Weights of a small contrastive image-text model.
Model: 10.9M parameters, encoder arch preact_resnet, encoder norm groupnorm, encoder activation relu, encoder depths [2, 2, 2, 2], encoder widths [64, 112, 192, 336], text encoder width 256, text encoder layers 8, text encoder norm layernorm, text encoder activation star_relu.
Rows from block 2 of the text encoder of a small contrastive image-text model, named by matrix and row number. Rows with one number belong to one neuron. Each number is 128 + 32 x the weight over its row's rms, rounded and kept within 0 to 255. All counts start at 0. Numbers have three digits each.
Before each neuron's rows are labels from the 100 texts, of 14976, where the neuron reaches its highest value: "tokens" is the input token at the peak. Only what is clearly more common there than usual is listed. The data: photos with spoken descriptions (Open Images, Localized Narratives).
# fc1: MLP up (text_encoder.blocks.2.mlp.fc1.weight, 512x256), inputs 0-127
# fc2: MLP down (text_encoder.blocks.2.mlp.fc2.weight, 256x512, transposed), outputs 0-127

tokens: ","; "."; "and"
fc1.392:128128128128128128183175128128128178115128128206160128128171128128050128128128128044128128128128171128128128128128128211205128128128128128128079128128192170128128156128128179128128128128204128128207064128128128128128163121128128061128128128128128033128128128175051128087073128137097076172128138078183134128128071128128128099128128200128128128128128128040128049164128128128128128157128
fc2.392:173128180128128128128087128128128128128128072128194128128128128236128246128128147058128128128057187128128193128128128053128128128128128128128128128128128128102128128128128138175196128128128128128128036128128128128053128128128128128128128128128128128128128128128128128128128128128128128128063128067128128128128128223128128128128128128128128128128128128095128057128128143128128128176128

tokens: "trees"; ","
fc1.105:128128167157128128128128128128196128128128128128128128128128128189082128128077128128128128128226128186128128128128128174176128128128128128128128128077083128104187141128128178128128128201128128128128128164128128128061128128173128044203128128128128128128128066128128128128128128140128128128128128128128128128059128128128173128103128128128209128128128128065128164148128128062172128142209
fc2.105:170128128128186128128128128128128128128128128128128128128070170255128100128128177128179128128128128128128128128216128128128128128128128128128152183128128082128173068128128189128128128128128045128128047128038074128128128143152128042128128146128128128128128221128128106128128128079128128128128128032128128128128128212128128128128128128128128128172128128092128128128128128128128128195128

tokens: "red"; "smiling"
fc1.355:162115128077180128128128128128203128118128128128128207128128128181128128128219128091210128128128128128128085031128128128128128128128128128050128128128128128128128128128128112128128078128128128128232128128128128128128128128036128005128128128128046128128161206128128128171093136128128055128128128000128128128128128128128128128128057128128128128128128128128128064167128093051128128128128
fc2.355:165158128128128128128104128128128128128128064128195128128128128218128209128128128128128128128128128128128128128128128061128083128128128128128128128179128128108128128128128128128128099128128128128128081128128128083128128128128128101128128128128128128128128128128128128128128128128128128128078162053128128128128128224152081128128128128128128128128128128128128128191128128098128128204128

tokens: "item"; "plate"; "<end>"; "food"
fc1.103:128128128062128128128128166128128128173128128068128128128128128128128056128128156095128232128128229128015128128128128073128170200128128128128128128128128102133128128128128128128128128128179128128128127128083128128128128128178128128082128128128128128138128128189197195193068128128128128128128179128128128182128128128128128049128159128128128128128128128128128128225128221128128128128128
fc2.103:156128128128128128128128128128128128128128128128128128128128128210128091128128128128128128128128128128043128128128128128128128128128128128128128128128128128149128128172128115128128128128128128128128128128128128128234128128128128134128128128128128128128128128128128000128128128128128128128072128121128075128128128216128128128128072128128128128128128128128128128128128128128128128207128

tokens: "lights"; "<end>"
fc1.499:128128128128128128128216128082098128200128188196128128128128045128128128128128128128128128081226128128128128128128128128128128163128128094128136128128082128210128128128128115161188128128074128238128128128128128128118128163128088186128128128128128035167166173128128128128128128159128128050128128182128128128128128128128128128160128115054174063214128128098128128128128049128066128128128
fc2.499:128128218128128097016128128199216128128128128128213128128128128180128128128128128128128128128128114128128128128128128128128128128128128128128128128128128128128128128088128128128128112128128128128128211136128128128128128128128216115128128128128128128128109111179128128128152128128128128128066128081128110128150060215128100184102108128128128128128128128128047128213083024109128128177128

tokens: "."; "wall"; "smiling"
fc1.429:147128135128213128128128063210143153128180128128128121128185128128128128173128128128128128128128128128156128085086128128216128187128110162128128167128090128047128128128128080148128128086182153063128186128108093128069128092207128128128128095128079128098128140128128135188128128128090128119128165128128128128128128128151128102128033128128156128082164084128128095232097128070175128189128
fc2.429:193129128128128128128128128128086128128183142128142128087128128194103128128128128088128128128128154084128169128149128128115128128128150128076160128134128023060128144094128128141128128175128078133128128128157128128187128176128128082186128128128128128177128128128159230128088128128128128179128142065128164128061128191128128070128128128142128128128087128128198072190128128128104128165128

tokens: "<end>"; "red"
fc1.376:128128165128089128112128128059128128128075077128128128128086128128128128128173128203128128083128128128128136208077128128128128128169128128093063128056128128089128128128161128128128087128049128128058128191128128128181128128128087128128128128128128128069128164128128176128128046128059128128081128128128202128128128172128128098089128128128128193128085128072128092156128072128195128128128
fc2.376:168128128099128128128128128128128128128220128128186128128128128209128202051128128128128128128128128128128128128128128128128128128128128128128128128128167128107128128128102128128128090128154128128128128128128128128128128128128128106128128128128128128128128049128128128046128128128128128128089128066128145128128139234128079128102120128010128128128128128128128128182000128113128128146128

tokens: "."; "picture"; "image"; "<end>"
fc1.454:128128184128128128128045068128128170128128128128128128128079128128128128062108174128185128160128112131128191128098128128213128128128222172128157128128196170078128128106152079128188057128175128128128128167128161128075128128128128128151128128128128087089128128128128169164128128128098128090128128085128128128104066128204092101128128128151128128079128093128128083207128128090128128128128
fc2.454:226128128128128128128128128128128128128180128128128128128128128255128128128128128128128128128128128128128128128128128128208128128128128128128128128128128128049128128128128128128128128128128128128128128128128022128128128128128193115128128128128128128128128128128128128128128128128128128128121128049128128128128128214128128128128128128128128128128128128128128128128128128086128128170105

tokens: "and"; "in"; ","
fc1.403:128128128204160128073112128088181166103128128186128128162128075128063147037128129128128128108128128128146136128128057128069182128078128128128128128128128113128128128024128168160128156128128128158128128128128128128128126094128071128128176164128128128162128128128128128128128128181128128128128128167086128128128128128128128128174128128128097128157060160128000128128128128128093160107128
fc2.403:158128128128128080019128128128128128128128128128128128128128128143128104230128128128128128128128128118112128128128128128128128212190128128128128128128128128104128128153128128128128128128181128128128234153128128128165128128126181104128128165128128130128170128128128128180186128167128128144128128080128066128107128152128128128117128128128128128128128128146128128233128128088128128193128

tokens: "people"; "standing"
fc1.450:145128128128128128003128028201186118128128128128128128128128128128128128128199085128196128184128128128128128128128048128128128128128128175128128128128202128128128128128128128128128128128128128128128128128128222057128128165128050049128128128085128048128128128128059128128083128128128128128110135128240128128128128128128050128128128128128128128128128128128069128128128128128189225128128
fc2.450:136128128128128128128128128128128128128128092128199128128128128176128128128128128072128128128017128128128128128128128052128092128128128128128128128128128128128128128128128128202195078128128128128128043128128128041128128128128128128128128128128106128128128128128128128128128128128128128157056128096128128128128080167178082128128128171128128128128128128128128128202128128128128128178077

tokens: "image"; "where"; "trees"; "<end>"
fc1.284:128128152172128155128128163128128095128080128195099128128128128193106128083128128086165173092103128128128128128165098128128128128128171128047128065128128092128128128076128128201128128128128128171128095103174128062128128128128128128176128165032091044128173128128128128104076128213128128090128128128128128128128166128128128128167171128128128128128128128128128128128016145144077153128159
fc2.284:128128128182147128042078128195128128128199128128128128127053128128109128161128128102162058128081128128128149128158128128128065087128178128128128078188128128128079128218128128175171128128128116170128128128128102066254169090128194128149182167128128115128096128239128128194128128128137128206102155128128099162128128128128128113128115128152081128128128176152128128128128128128128128128088

tokens: "item"; "plate"; "<end>"; "plates"
fc1.388:128159155128134128128128128159128128128128085128128164128128128128128177128128201045128128128128201128128128153128173128135128189068128128128128128128128128128128145128128128128128128128163128128128128128128128128128128106167030128162060077128128158128128221128160128128030128128099093128073151128207128215128128180128128027128128094128107128128128095128128128171128251074128128203128
fc2.388:149128128119128128128128128128061102128128100128128128128128128167128101173128180128108128165128163095128142128128159128128128112128128135104143128128128086128128128180163155184163128133126112128128128128128168128183020128048128094128128105128168128160132157060154008147128128112128128146105128127128062140120128212128128119128096128128128128128089128128255100122232125128128128168128

tokens: "<end>"; "dark"; "."; "red"
fc1.77:128093128079128128128078128128128189064128128192128128128128052128137128185189128078192167128128167128128128128128128100128128165128128171128128160183128128090040128107080128128128075064201107128178128128128128128128095128128128128128128128128128062088170163128128128128128128128128063128128128128128128128128054128128128098076162128170128058128128090128128128233128100128128128128128
fc2.77:215134128128128128128134128128128128128199128128160128128128128255114237128128128128128128128065128128128128128128128129198128128128153128128128128128128128059128128128128128128128121128128128128128128128128128142119128128128128111128128128128128128128128128128128128128128128128128128128128147053128128128128128215164128128128128128128128128128128128128128128129128128093128128178081

tokens: "people"; "lights"
fc1.118:060152128128128128109128128115128128128078128228117128128097128128062128047128128128128149128128067090128128128128128128128128128128128128131128093215128132178128191032128128189128157128128128175128128128160138123128128092079128128130220128128038070044115156116128128036128128128128128128128153128128128128128050128103128128128195244128128046165128128161014128128128128128089128128128
fc2.118:128128214128128128013111128195128128128128080128128128128046128181128128128128128128128128128130128182128128128128128128128000128128128128128128128189128128128128128128128128169167128128128128128128186128128079080255128128128190128128128128128060128128128128201128128150128128128128128060066128112128128128128128167128128128128125128090128128109128128128063128128110128128128128184128

tokens: "people"
fc1.262:128128128177128096128160128128128199194128128227128128128128042128128128000119128128128128128128128128039128128128044128154128128107128110128155128128128126128128186046128128128128128128128107128128128128180128074162128128098080128128128128128128060175201167128128128128128128186128128044128156128128074128128128160128128128172128128062128128020128128151128128128128128128164128128185
fc2.262:128128193128047128033128128186242128128128128128204128128128128152128128128128128128128128128128128128091128128128128128128020082128176128128128128128163186128128128133128128128173109128128128128128128128042128073255159128128189128128128128205062128128128128214128128128157128128128128088075128108128128128128042143128091128128128212128128128094128128159128128175114075128128128184122

tokens: "."; "<end>"; "at"
fc1.151:171128128128220128128072128255128159128128128128128128128128128080171128128128128128128128081082128128128166128151181077128128167128128128182128092128128128128065128088128128169170128128128128128128128128128128128128093060182128128128181128042128128156128152128128128128105128177128128175128128128158128128092098128128098128128176128178128128128128128088128128192040168128128128128128
fc2.151:163128128101128128150128128128000110128128095128128169128128128166128128127128128128128151154128128128128128168128175128128255128128128088100133128128128070101128128133128157128128128156150128128128128128128128128216128163075128100128115097128176128128128128000191129128128128128128173188085128098128107128087128220186128128128131128128128128128128080128128128175128128117128128183128

tokens: "flowers"; "leaves"; "plants"; "<end>"
fc1.447:196128128128128090128098128128128128128128085128128128196088128128128128128093185128071128098095128168128087128128213063128211128093128097099128128074128128128167128128128128167128128128071172128128128128128128207128128201172077170128075084128128098152080149163128128072128128128128128128085128128128186128186128177128128128128169128128128182128128067128128128128032128128182128128128
fc2.447:128128128128128121185090115102128141114208128128181128128101128184128203092128128040128128128084120128170128128128128128128128039128139128128116163128196128083108128115096128128128074128211128128128095128167128128128128128128128128128128128038128082128128023033128128054128128128128128128128128068128153157128089202176070128076148128054128128128128128122128128199019128086128120161128

tokens: "<end>"; "people"
fc1.278:128128112128090077205128182128128128176095128128103181086128128194128072128060128128128128128169175128128128128128128113128191074184078128083128128128128128128128128158238172128128128202128086093140128128042215181128190217128128068176071128128128128128128223082128128097128128128128128090128128128128128128128128128128128128152088078128215102128128048042128128128154128150128128128128
fc2.278:170128128096146085128128128128128128128212128112128160128059128236128143128128128081128128128128128096128128128128149168128128128128128128128128198128128128086128128166128195128128128198187128128128128167128128128128128128128177045128102128128128075128128128158146193125128128128128162202128128023128128183080128229128128128128128128095128128128128087127128128171128128089128128128128

tokens: "grass"; "plant"; "trees"; "plants"
fc1.419:165128128128128128128128207128128128128128128128128128214176207056128128128128128128128128128128147128159128128128128128128128128128057128128128155128128128076128128128103128128128128171128208128128128128128134128128066128128128128128128040128128128049128128128128128128128128128131220128128128128128128094128161128128128128128128054091128128128176028200128128193128128088128128077050
fc2.419:128128242128128128128128100145128128128128128128201013128128128190128128128171128128128128128128128128128128128128128128128128128128128128128128128128128128128128128128128128128215111128128128128128128128128128128128128128128202128128128128128078128128128128128128128128128128128128128128074128093128128128128128200128070128128128128128128128132128128128128128128007128128128128157128

tokens: "and"
fc1.362:146216198192128128128077128033128219051128128128128128083128003128128128030128128107128077128128157100128128128128128128128128128128128128128141156186236128128128128128128128201128128128128128128128128128128128128128128128060128128128128128128128128140128151128128128128128128128128128073128168128128128128128128128162141128128128128128128128128194128128000128128000128128128128128175
fc2.362:147128128128128128128128128128128128128128128128128000128128128201128128128128128128128128128128128128128128128128128128128003128128165181252128128128173165128128128128052128128128125128128128128128128128128017128128128128128253128128128128036128128128128128128128090128128128128128128128128128086128100128128128151128128128128128128021128128128128128128128128132051128110128128199128

tokens: "red"; "<end>"
fc1.85:161128128039128128128067087128128128072128128128128231176128077128185128128128128128165223159128128128128128128128128128128194128128150128128128128177128128128128128084128065128128128128128128128128128204163128128128128128128128128063128049061128128128128128197102128128128128164128128128128128128128128128128128110128054128144128098128180103128128047128128084128059066034128128128142
fc2.85:184128128128128110128128128128128128128128079128194128128039128211128156128128164128128128128094128128128128128128186094128106128128128128128128155128128128090128128097128167128179111128128128128128128128128128128128128128128128099128128128128128128128128128128128214128128128074128175141105126058128128190128128230128079128128128128128128128128128112128128128170128128103128048170117

tokens: "lights"
fc1.309:146128234128128079128128128041128128128128173128128128128065128128128128128199184128128128181189128128128128049128136128128128151128128100128128128128128128128128128128128183128128090061128128128211128128128128060111104178128128079128128202091128086128128192128128062128128207128128128128128146128081128128080046128128128128128128245050077057166128198128128128128072206128128128128185
fc2.309:128128156098191128128128128165128128128128051128189128128057128189128210128128164128128128021076144128128146169128165056128048128128128128128128128128128128128184128128128174195224128128128128128128128128062006128128128128165128128128128128128072128128128128128152128128128100128128128128064128098128128128128128197128071128104128128128128128128128128128128128128128128128128105173075

tokens: "<end>"; "yellow"; "text"
fc1.323:128128128059128128188128128128128033128128053128128177128128128128072159128092182128128128128128237128128207128168128128128154128128128128066128128128040079190128128128078233128128128128128128128061018086128171128128128170058128128163128066128128128128128239128128128107063075128128128204128128128128196128128128128128128128168156128128128128128175180128128044128128128128067128128128
fc2.323:172160128128128128128128128128128128085128052128193128128082128197128247128128160117128128128081159128128127200128235068128096128128128128128128128166128128111128128128128128155177103128128128159049089128128128119128205128128128128128128128128128128128088128085128128128128085128128189068065165092128128161128128213145096128128128128128128128128128128128128097155128128128128078181100

tokens: "and"; "."; ","; "at"
fc1.209:040128236128128128128128000128128128128128128128083003128128128129128052128128128128128128077128128128128128128113128128128128128128128208128128128128128215128001192128031128128128128128128128128128128128128128128128128125128128128128128128128128128130128183128128128128128128145128000128176128128055192128128027128128067128128128128128034128099217128128128128053074128128128128128128
fc2.209:144165128128128128128127128128128128086127128128206128128046128184128111128128170177128128128128128128128128128128128059128000128128147128128128128192144128128128128128128128175199136128128128176050146128128128074128128128128189121128128128128128128128128128128128138128128128128128128056066158089128128101128098207128097128128141128128085128128128128128128128172082128118128128188099

tokens: "flowers"; "leaves"; "<end>"; "plants"
fc1.240:128081128078165128219128128128155128083057128089128128128050128128128199128128191128144179105078149174128082194085128128065216128128128091128128128073128128128128128128182128128128093128146128128128128128128128199128085128128128164164128055128183128074145128128197128068128128075088168128128128128128205128166128128165128128128128081076128128128092128128128106128063171090180065065128
fc2.240:128128128128128128128128104122128128128128128128199115128128128202128174128128128061128128128128128128157128128128128128128128041128128132128116162128209128109128128120070128128128059128195128128128112128128128128128128128128128128128128128001128092128128029010128128048128128128128128128128128057128128128128097205152049128061132128025128128128128128133128128181000128072128128168128

tokens: ","; "we"; "at"; "and"
fc1.324:128178128128128165128128128128128128128128128222072128084117128164163128023128144121128072128128128049052128128128025113128128204103232128128128128128128068128128128128115128128128156165128128128183128128225076140096038128061102128069208128128128026128128128128128128128128128128128128128197128164128128128128128128128128128183220128064128128128208100164128128128128128128090171128128
fc2.324:128128170128128104032090128190228128128169128128174128128128128138128128163128128128128128128128128128128128128128128128128053091148128218128064128128162195128128128157046128128150095128128128128128196136093128077255131128128203128128128150181070138128124128210128128159128128128079128163079128112128113128128058129128106128100123203128128128080128128151128128188120128128152128162115

tokens: "red"; "smiling"; "dark"
fc1.225:213061171128128057038128128128128178128128128128128174128128128200128128128128128128200204119128128157128128069128128090128128197174174181128128128128128128064128085128128128128128086128119082128128169128097177128054128128154089142128128128128069128128128151128069128094128121177165074128128128030180128128128128128128128128128128128128186128128173037151041128128128128027128113128128
fc2.225:185159128128128128128128128128128128128128128128128128128128128222128128128128128128128128128128128128128128128128128062170128128128128128128128128128128128128128128128128128128203128128128128128128128128128128091255128128128128104128128128128128128128128128128128128128128128085128128138128128052128128128128128245128128128104128128128128128134128128128128128128128128108128128189128

tokens: "trees"; "in"; "<end>"
fc1.11:170128041128128128128128128128128128128128128128104128128128128128128148065128128110055128079128154128128045128128162128065128128128128128128128128128128128128128128001143060128128128128128128128128147128157128128128028128128128128145076128128128128128128128142128128021062128128128128128128186094128254128128162128128128198192128128128128128172082128039001193128128128128128150128241
fc2.11:128128128128112128128128128128128128128128128128176000128128128235047025128128128128128128128128128128128128128128128128128128128128128192128128128128205128128128128128040128128128128128128128128128128128128128128128128128128128067128128128128128128128128128088128128128128255128128128128128128061128128128128053128128128128075128128142128128128128128128128128128128128051128128255128

tokens: "people"; "<end>"; "persons"
fc1.500:128128128162128128128128128000128128128128084073128128128204215128128128128128084128128128168221128087128128109128128128128128052128077000128128128128128143128160128128128211128128128198128128128077177128128128128128128128128073165128128128128128128128128247128128128128128128128128128085128128157128069128128128255085128128162101128128128128128146128234128128128128128128128128128128
fc2.500:128128128128187128128128128161128128128128048128128128128031195128128152128128190128128128028046128128087195165128168090128108128128128083128128128128128128128128128128128179189204128128128128128128128128128128085128235128141128128128128128128128128128083128162192128128147084128128170128063128128128128176128128190128128128128125128126128164128128128128000128161128046128128062128074

tokens: "trees"; "are"
fc1.31:128128128128128128128128128128128128128128128128128128128128128128128109128050071165128128128128128128128128128128128194169128128128128128128128128064128041081189128128242128128073128184128081061128128188039128128128128203128173100128128035128128128128128162128128128128128128128128195128128135128128128092128128222128128128128128128128229128128075128109069128128081073107128128128175
fc2.31:128128190128128128128128128128128128128204103128157128128046128217128128128128170100128128128113158128128146128128128128128034085128128128128128149128128128134128128164128153128189122128132128128128128128082128128210255128128128072128128128128128104128078128187128128129128125095128106128095128043128128137128128218128098128128128128128128128128128128128128111171128128128128145172097

tokens: "red"; "."; "smiling"; "wall"
fc1.38:128128128087192047128128084128190128128128128128128128128183128128128128128128080128128171128128152128128128094055128128230154190128128109128128128128161128060128128128128128128128128128128166128187128128128143128128128128177128128128128128074073128128149157128128128202117128128128128128128128057128128128128095128174088128088128128128177083088128057128107128197128128128128088176059
fc2.38:177148128128128128128128128128128128128189127128128128097128128184102128128128128073128128128128172086128197128128138128128128024128128128128132128128128128076128128128128128169146128128128087161128128128128128128221128128128128097179128128128128128128128128128128128128128128128128128195128128077128171128073128198128128058128191128128128128128128128128201060204128217128128128155154

tokens: "plants"; "leaves"; "flowers"; "yellow"
fc1.164:072128128066128096128178176167128128128091083128128128128128128128128204128128204128128128128077128128128128128128128090128128128128079179128128128128096128128095095045169128128092128128128128128054128128128128182128128185108034168128128050075179114128128179128193128128128098128090128128089090158128187128179098168128159074128106088128128195181053128128128128168128155128168128172128
fc2.164:128128128128128128179128108115128128114202128142177128128128128195128209097128139035128128128128128128165160128128128128128128055128128129128119169128193128084128128119096164128128128128220128128128090128128128128128128128128128085128128128023128079128128027029128128051128128128128128128128128061128128167128087208179070128072144128063128128128128128114128128199028138082128128164128

tokens: "trees"; "grass"; "plants"; "<end>"
fc1.21:128128128128128128128128128128128128128128089128128128128128128128128128128128128128128128197128128128128182128128128128128128128128128020154128128000128128212128128128128128047128128128056128047128128128128190128128128162128128128200128128128128128128128128150128171128128128128213129128128128128128055180128128128151125128223128128122128128238128128128128128128090128128194128128128
fc2.21:158153182106128128128128128128128128128128059128188128128061128199128128128128164109128128128087174128128165128128170066128063128128128128128128128128128128120128128128128142128198114128128128128065105128086128128128247128128128111128128128128128128128066180128128128128128128102128152116070128071128128147128128230128089128106128128128128128128128130128128123185128128111128088183091

tokens: "."; "<end>"; "flowers"; "leaves"
fc1.195:128128128021128128203128128128128128128128128128128186128128128128179128128128128128061128128128128128128157128128183128074252128128128128128128178128071079128189128034128187128128128128128115128065128128128128128128128128220128128128128128128203166128128153128128128128128077128128173128049128128128202172128128187128128128128128128074223188128076128128067128128128151166206150128128
fc2.195:128128128128128128128128128102128128128128128128191128128128128194128128099128128128128128128128124128183128128128128128128128014128128135169107159128205142099128128128081128128128070128204128128128097128176128128128128128128128089128125142128128086128128022028128128054128128128128128128128128061128128128128097204152128171068138128033128128128128128121128128194000113079128127157128

tokens: "plants"; "trees"; "<end>"
fc1.413:128128128128128095128128098128128128128128128128139128088128203097128095128128128128128155128128128123128128128128128128123128141128128023128128128131146026112188128075128128163128128128128128128128128061128128128128128128128025097128047064128186128128128128188128128128037128128128128183167128128128128227128128216148128128128128128128128195128128128128128128128128128182128128128213
fc2.413:127128128121128128128128128128025128128128066128128128128128128149128121159128171128119128128159179128105165171196179128128228140128128116086150128128128081128128128134128181200193182128128128128128128128128149128157128120054096122128128116128152128145124128000161000128128128102128128128096128128128089157145128188137128128128087128128128128128104128128128094128201090128128128175191

tokens: "grass"; "trees"; "grassland"
fc1.242:178081108128201128193128184128058088128085128128128212128171128144128197128128128116128128128128128128057128202053128128128128160197128128128180153128148147064176128128174173051072128128093128141128128128128128128169075128128094128128128128067128128128128148128128128128128035128128128128128128128168128128200128128143128111178128128128128128128147128128059128178031069128128128100128
fc2.242:133159253128128128128090128161128128128185128128168128128128128211128128128128128128128128128128128128128128128128128128128045128128182128232128128128184128128128128128128128128128111128128128128128128128128128076128128128128255115128128128128128128128128128128128128128197128128128128106128128071128073128128128210128081128128073128128128128128128128128128128128000128115128128163085

tokens: "trees"; "in"; "plants"; "<end>"
fc1.256:157128128170128128168128193128128128128128059128158128128128180140184173064128128128128128056128146128128070128128128128128128128047128128128128128128128128128183128042128128128128128128128117128047128064128128128128128130128095178128128072128128128128128128128200128064074128128128128128128212128128177128128128143128128178128174128035128128128128128128128163128128128128076128128128
fc2.256:141128128128128128128128128107128128128060128128128082128128128212091128115128128128128128128128128128128128128128128128231128128073128140128128165128128128128128128094128128134158128128128105128128055128128128128015128128128097128128128128000128128128128128000128128052113176128128095060128128098128128128128128128128128128128128128091128128167128181075128128128053128128128168152143

tokens: ","; "."; "and"
fc1.208:157128081128128128128128128128128128128128128128128092166205128128081128128128128075128128202128128128128128128128128128128128128128128128128128128128128128128128128128128192128128128128128098159194128128180128128014128128183216026128113128128128128163128156128128128128128128128128128128211128128128060128079128128128145191195005128162128128045128128157014128128128128128128128128128
fc2.208:166128128081128116128128128128128128128200118128213128128087128226128128128128128128128128128128128128128128125128122128128096128128128128204128128128128128094128128128128128128128072128128128128102128128128080128128128128162128067128128128128128128128128128128115128128128128128109128131108128017128146128128128206128064128128128128128128128084128085128115128208128128058128128230100

tokens: "flowers"; "<end>"; "plants"; "leaves"
fc1.55:128128163051128128128180128128128168159090151128128128128085128128128128128128202128050128128128168203128128128170128128048128128128082128104128128092128097072128128056128128087090164072079128128128128101098128128128128171128128128128081128128190128128080158128185181128045054168054180049083128128173128128169171211173128128174128128128128194128078128128128081164128128128128101128128
fc2.55:167128128128128128172095105126128128112199128128182128128088128194128215091128142038128128128088128128155156128128128128128128063128128132128115128128190128088128128123091128128161128128206128128128089128128128128128128128128114093128128128019128087128128040036128130055128128128128128128128128062128160168128082207175067128071146128061128128128128128117128128198024142087128128169128

tokens: "plants"; "<end>"; "leaves"
fc1.70:170128176128128083128128128128128180128056028128128128128128128128128128112143128093128128128154128128128128128195228128128128128083128128128128128128128128128197128128207128158128128193128128128128128128128128128128190128128054128177128128179128128128128240128128128104128128128128128128128067128128128193128128128128108128128128037128128214128128128128053128128094085128128128128128
fc2.70:156151128083128147128110128128128128128128051128204128128069128181128159128128180116128128128089182128128158128128186051128081128128128128128128128177128128110128128128128128172205112128128128128064095128128128086128188128128128120128128128128128128128071128128128128128128128128128144101058128089128128149128096225166073128128128128128128128133128128128128110184128128113128072188095

tokens: "image"; "picture"
fc1.416:128175061128128128128128090128069128128128128128128098076128080128050201069128128128153074100128177128128145128128077128081128128168190128128128128095128128189128128046128128128144186128128128156128128103128159128051128128079128128128128096128128128128170128128128128128079181128128128079128128065128179166034128128128128128128073089128128100189080128030085128182128128128095128128128
fc2.416:152168128128143128128109128128128128087128042128179128128085128192128211128128173089128128128066205128128180179128174047128075128128128128128128128186128128128128128128128140186210128128128128128061082128128128086128128128128128128128128128128128128128128128128162128128128128128128128128061158083128128164128128215128095128128128128128128128128128128128128078166128128128128093176080

tokens: "<end>"; "."
fc1.68:128128128128198128128075128219128128128128094128128128128098128128128128128128167045128128029128164090085165128063128128128128128128128128128128128107128128128078182128128128128128074128128128128128128104128128152128128128223128128128128128128128128128203128128158128128128062185128068187128128128174128128128128128188128128154078128128128128128128128128096128128128171150128128216128
fc2.68:185128128100128128128128128087128128128128059128128125128128128192128144130128128128128128128128128128128128189128206128128128128128128111128145128128128075106128128110128128183128128128128128128128128128128128128235128128128128110128128086128128128128128128002206095128128128128128128128072128084128095128128128224192128128128128128128128128128128078128128128186128128111128128217128

tokens: "people"; "<end>"
fc1.353:128128128128152128128128168128128074128128152128128128128128128128128128128128128128128128128128128128128201197080103128128128128128078012036128128075128128128128128164128128148128080128128128128155128128128218182128128128128128128128128151128128091128060212128128128092128128128128128128128128128077065125128128128128128128128128128128128174128128157128128128128209128128128128088128
fc2.353:128128191128185128128128128161128128128128030128128128128053196128128128128128184128128128031056128128097194185147184088128115128128128082128128128128128128128128083128128184182213128128128128128128128128128128128128254128128128128128128128128128128128056124145199128128139096104128186128051128128128128128128128194128128128128109128118128128128128128145012128150128050128128050128076

tokens: "flowers"; "leaves"; "<end>"; "plants"
fc1.153:166128128085128128128128195128128162128064128071168190167054128154210128128128159128128128080128170128128128170128128128128128128106128098128128128058089128128128128128186128128091128128128128128041128128061175172128109164106088165091088056128105128128152142128128128128069063128082128035128128128128128168128128196164128091077128068128170128128085128128128128128128093128128080074128
fc2.153:170128128128128136128128115105128128128221128128179128128128128188128201093128128050128128128128128128172128128128128128110128026128128126128116159128199128090111128120091128128128065128203128128128111128180128128128128159128128093128128128037128083128128008032128128060128128128128128128128128063128128142128103202164068128077142128043128128128128128135128128192001128083128128160128

tokens: "plants"; "grass"; "<end>"; "leaves"
fc1.281:128091128128152108009128128070128056219128128128128128128128207128128128128128178112128042076128180128000128128128128128028128128128059128128128128128042128128128128128128219179128128128128128128145132142128128120128128128128128105108128069128128187128128128128182138128082029128128128128128128128038128128128137204128128128128128128128191128217128198128128128138128128128159128128128
fc2.281:170126161048128119128128128128128128128128054128236128128128128159128128128128161128128128128123178128128128128128128047128071128128128128128128128157128128077128128128128128128173095128128128128128125128128128128128128128128128128128128128128044128128099128128128128128128128121128128128070128113128139128128074212189060128128128128128128128084128099128128128162128128096128027214102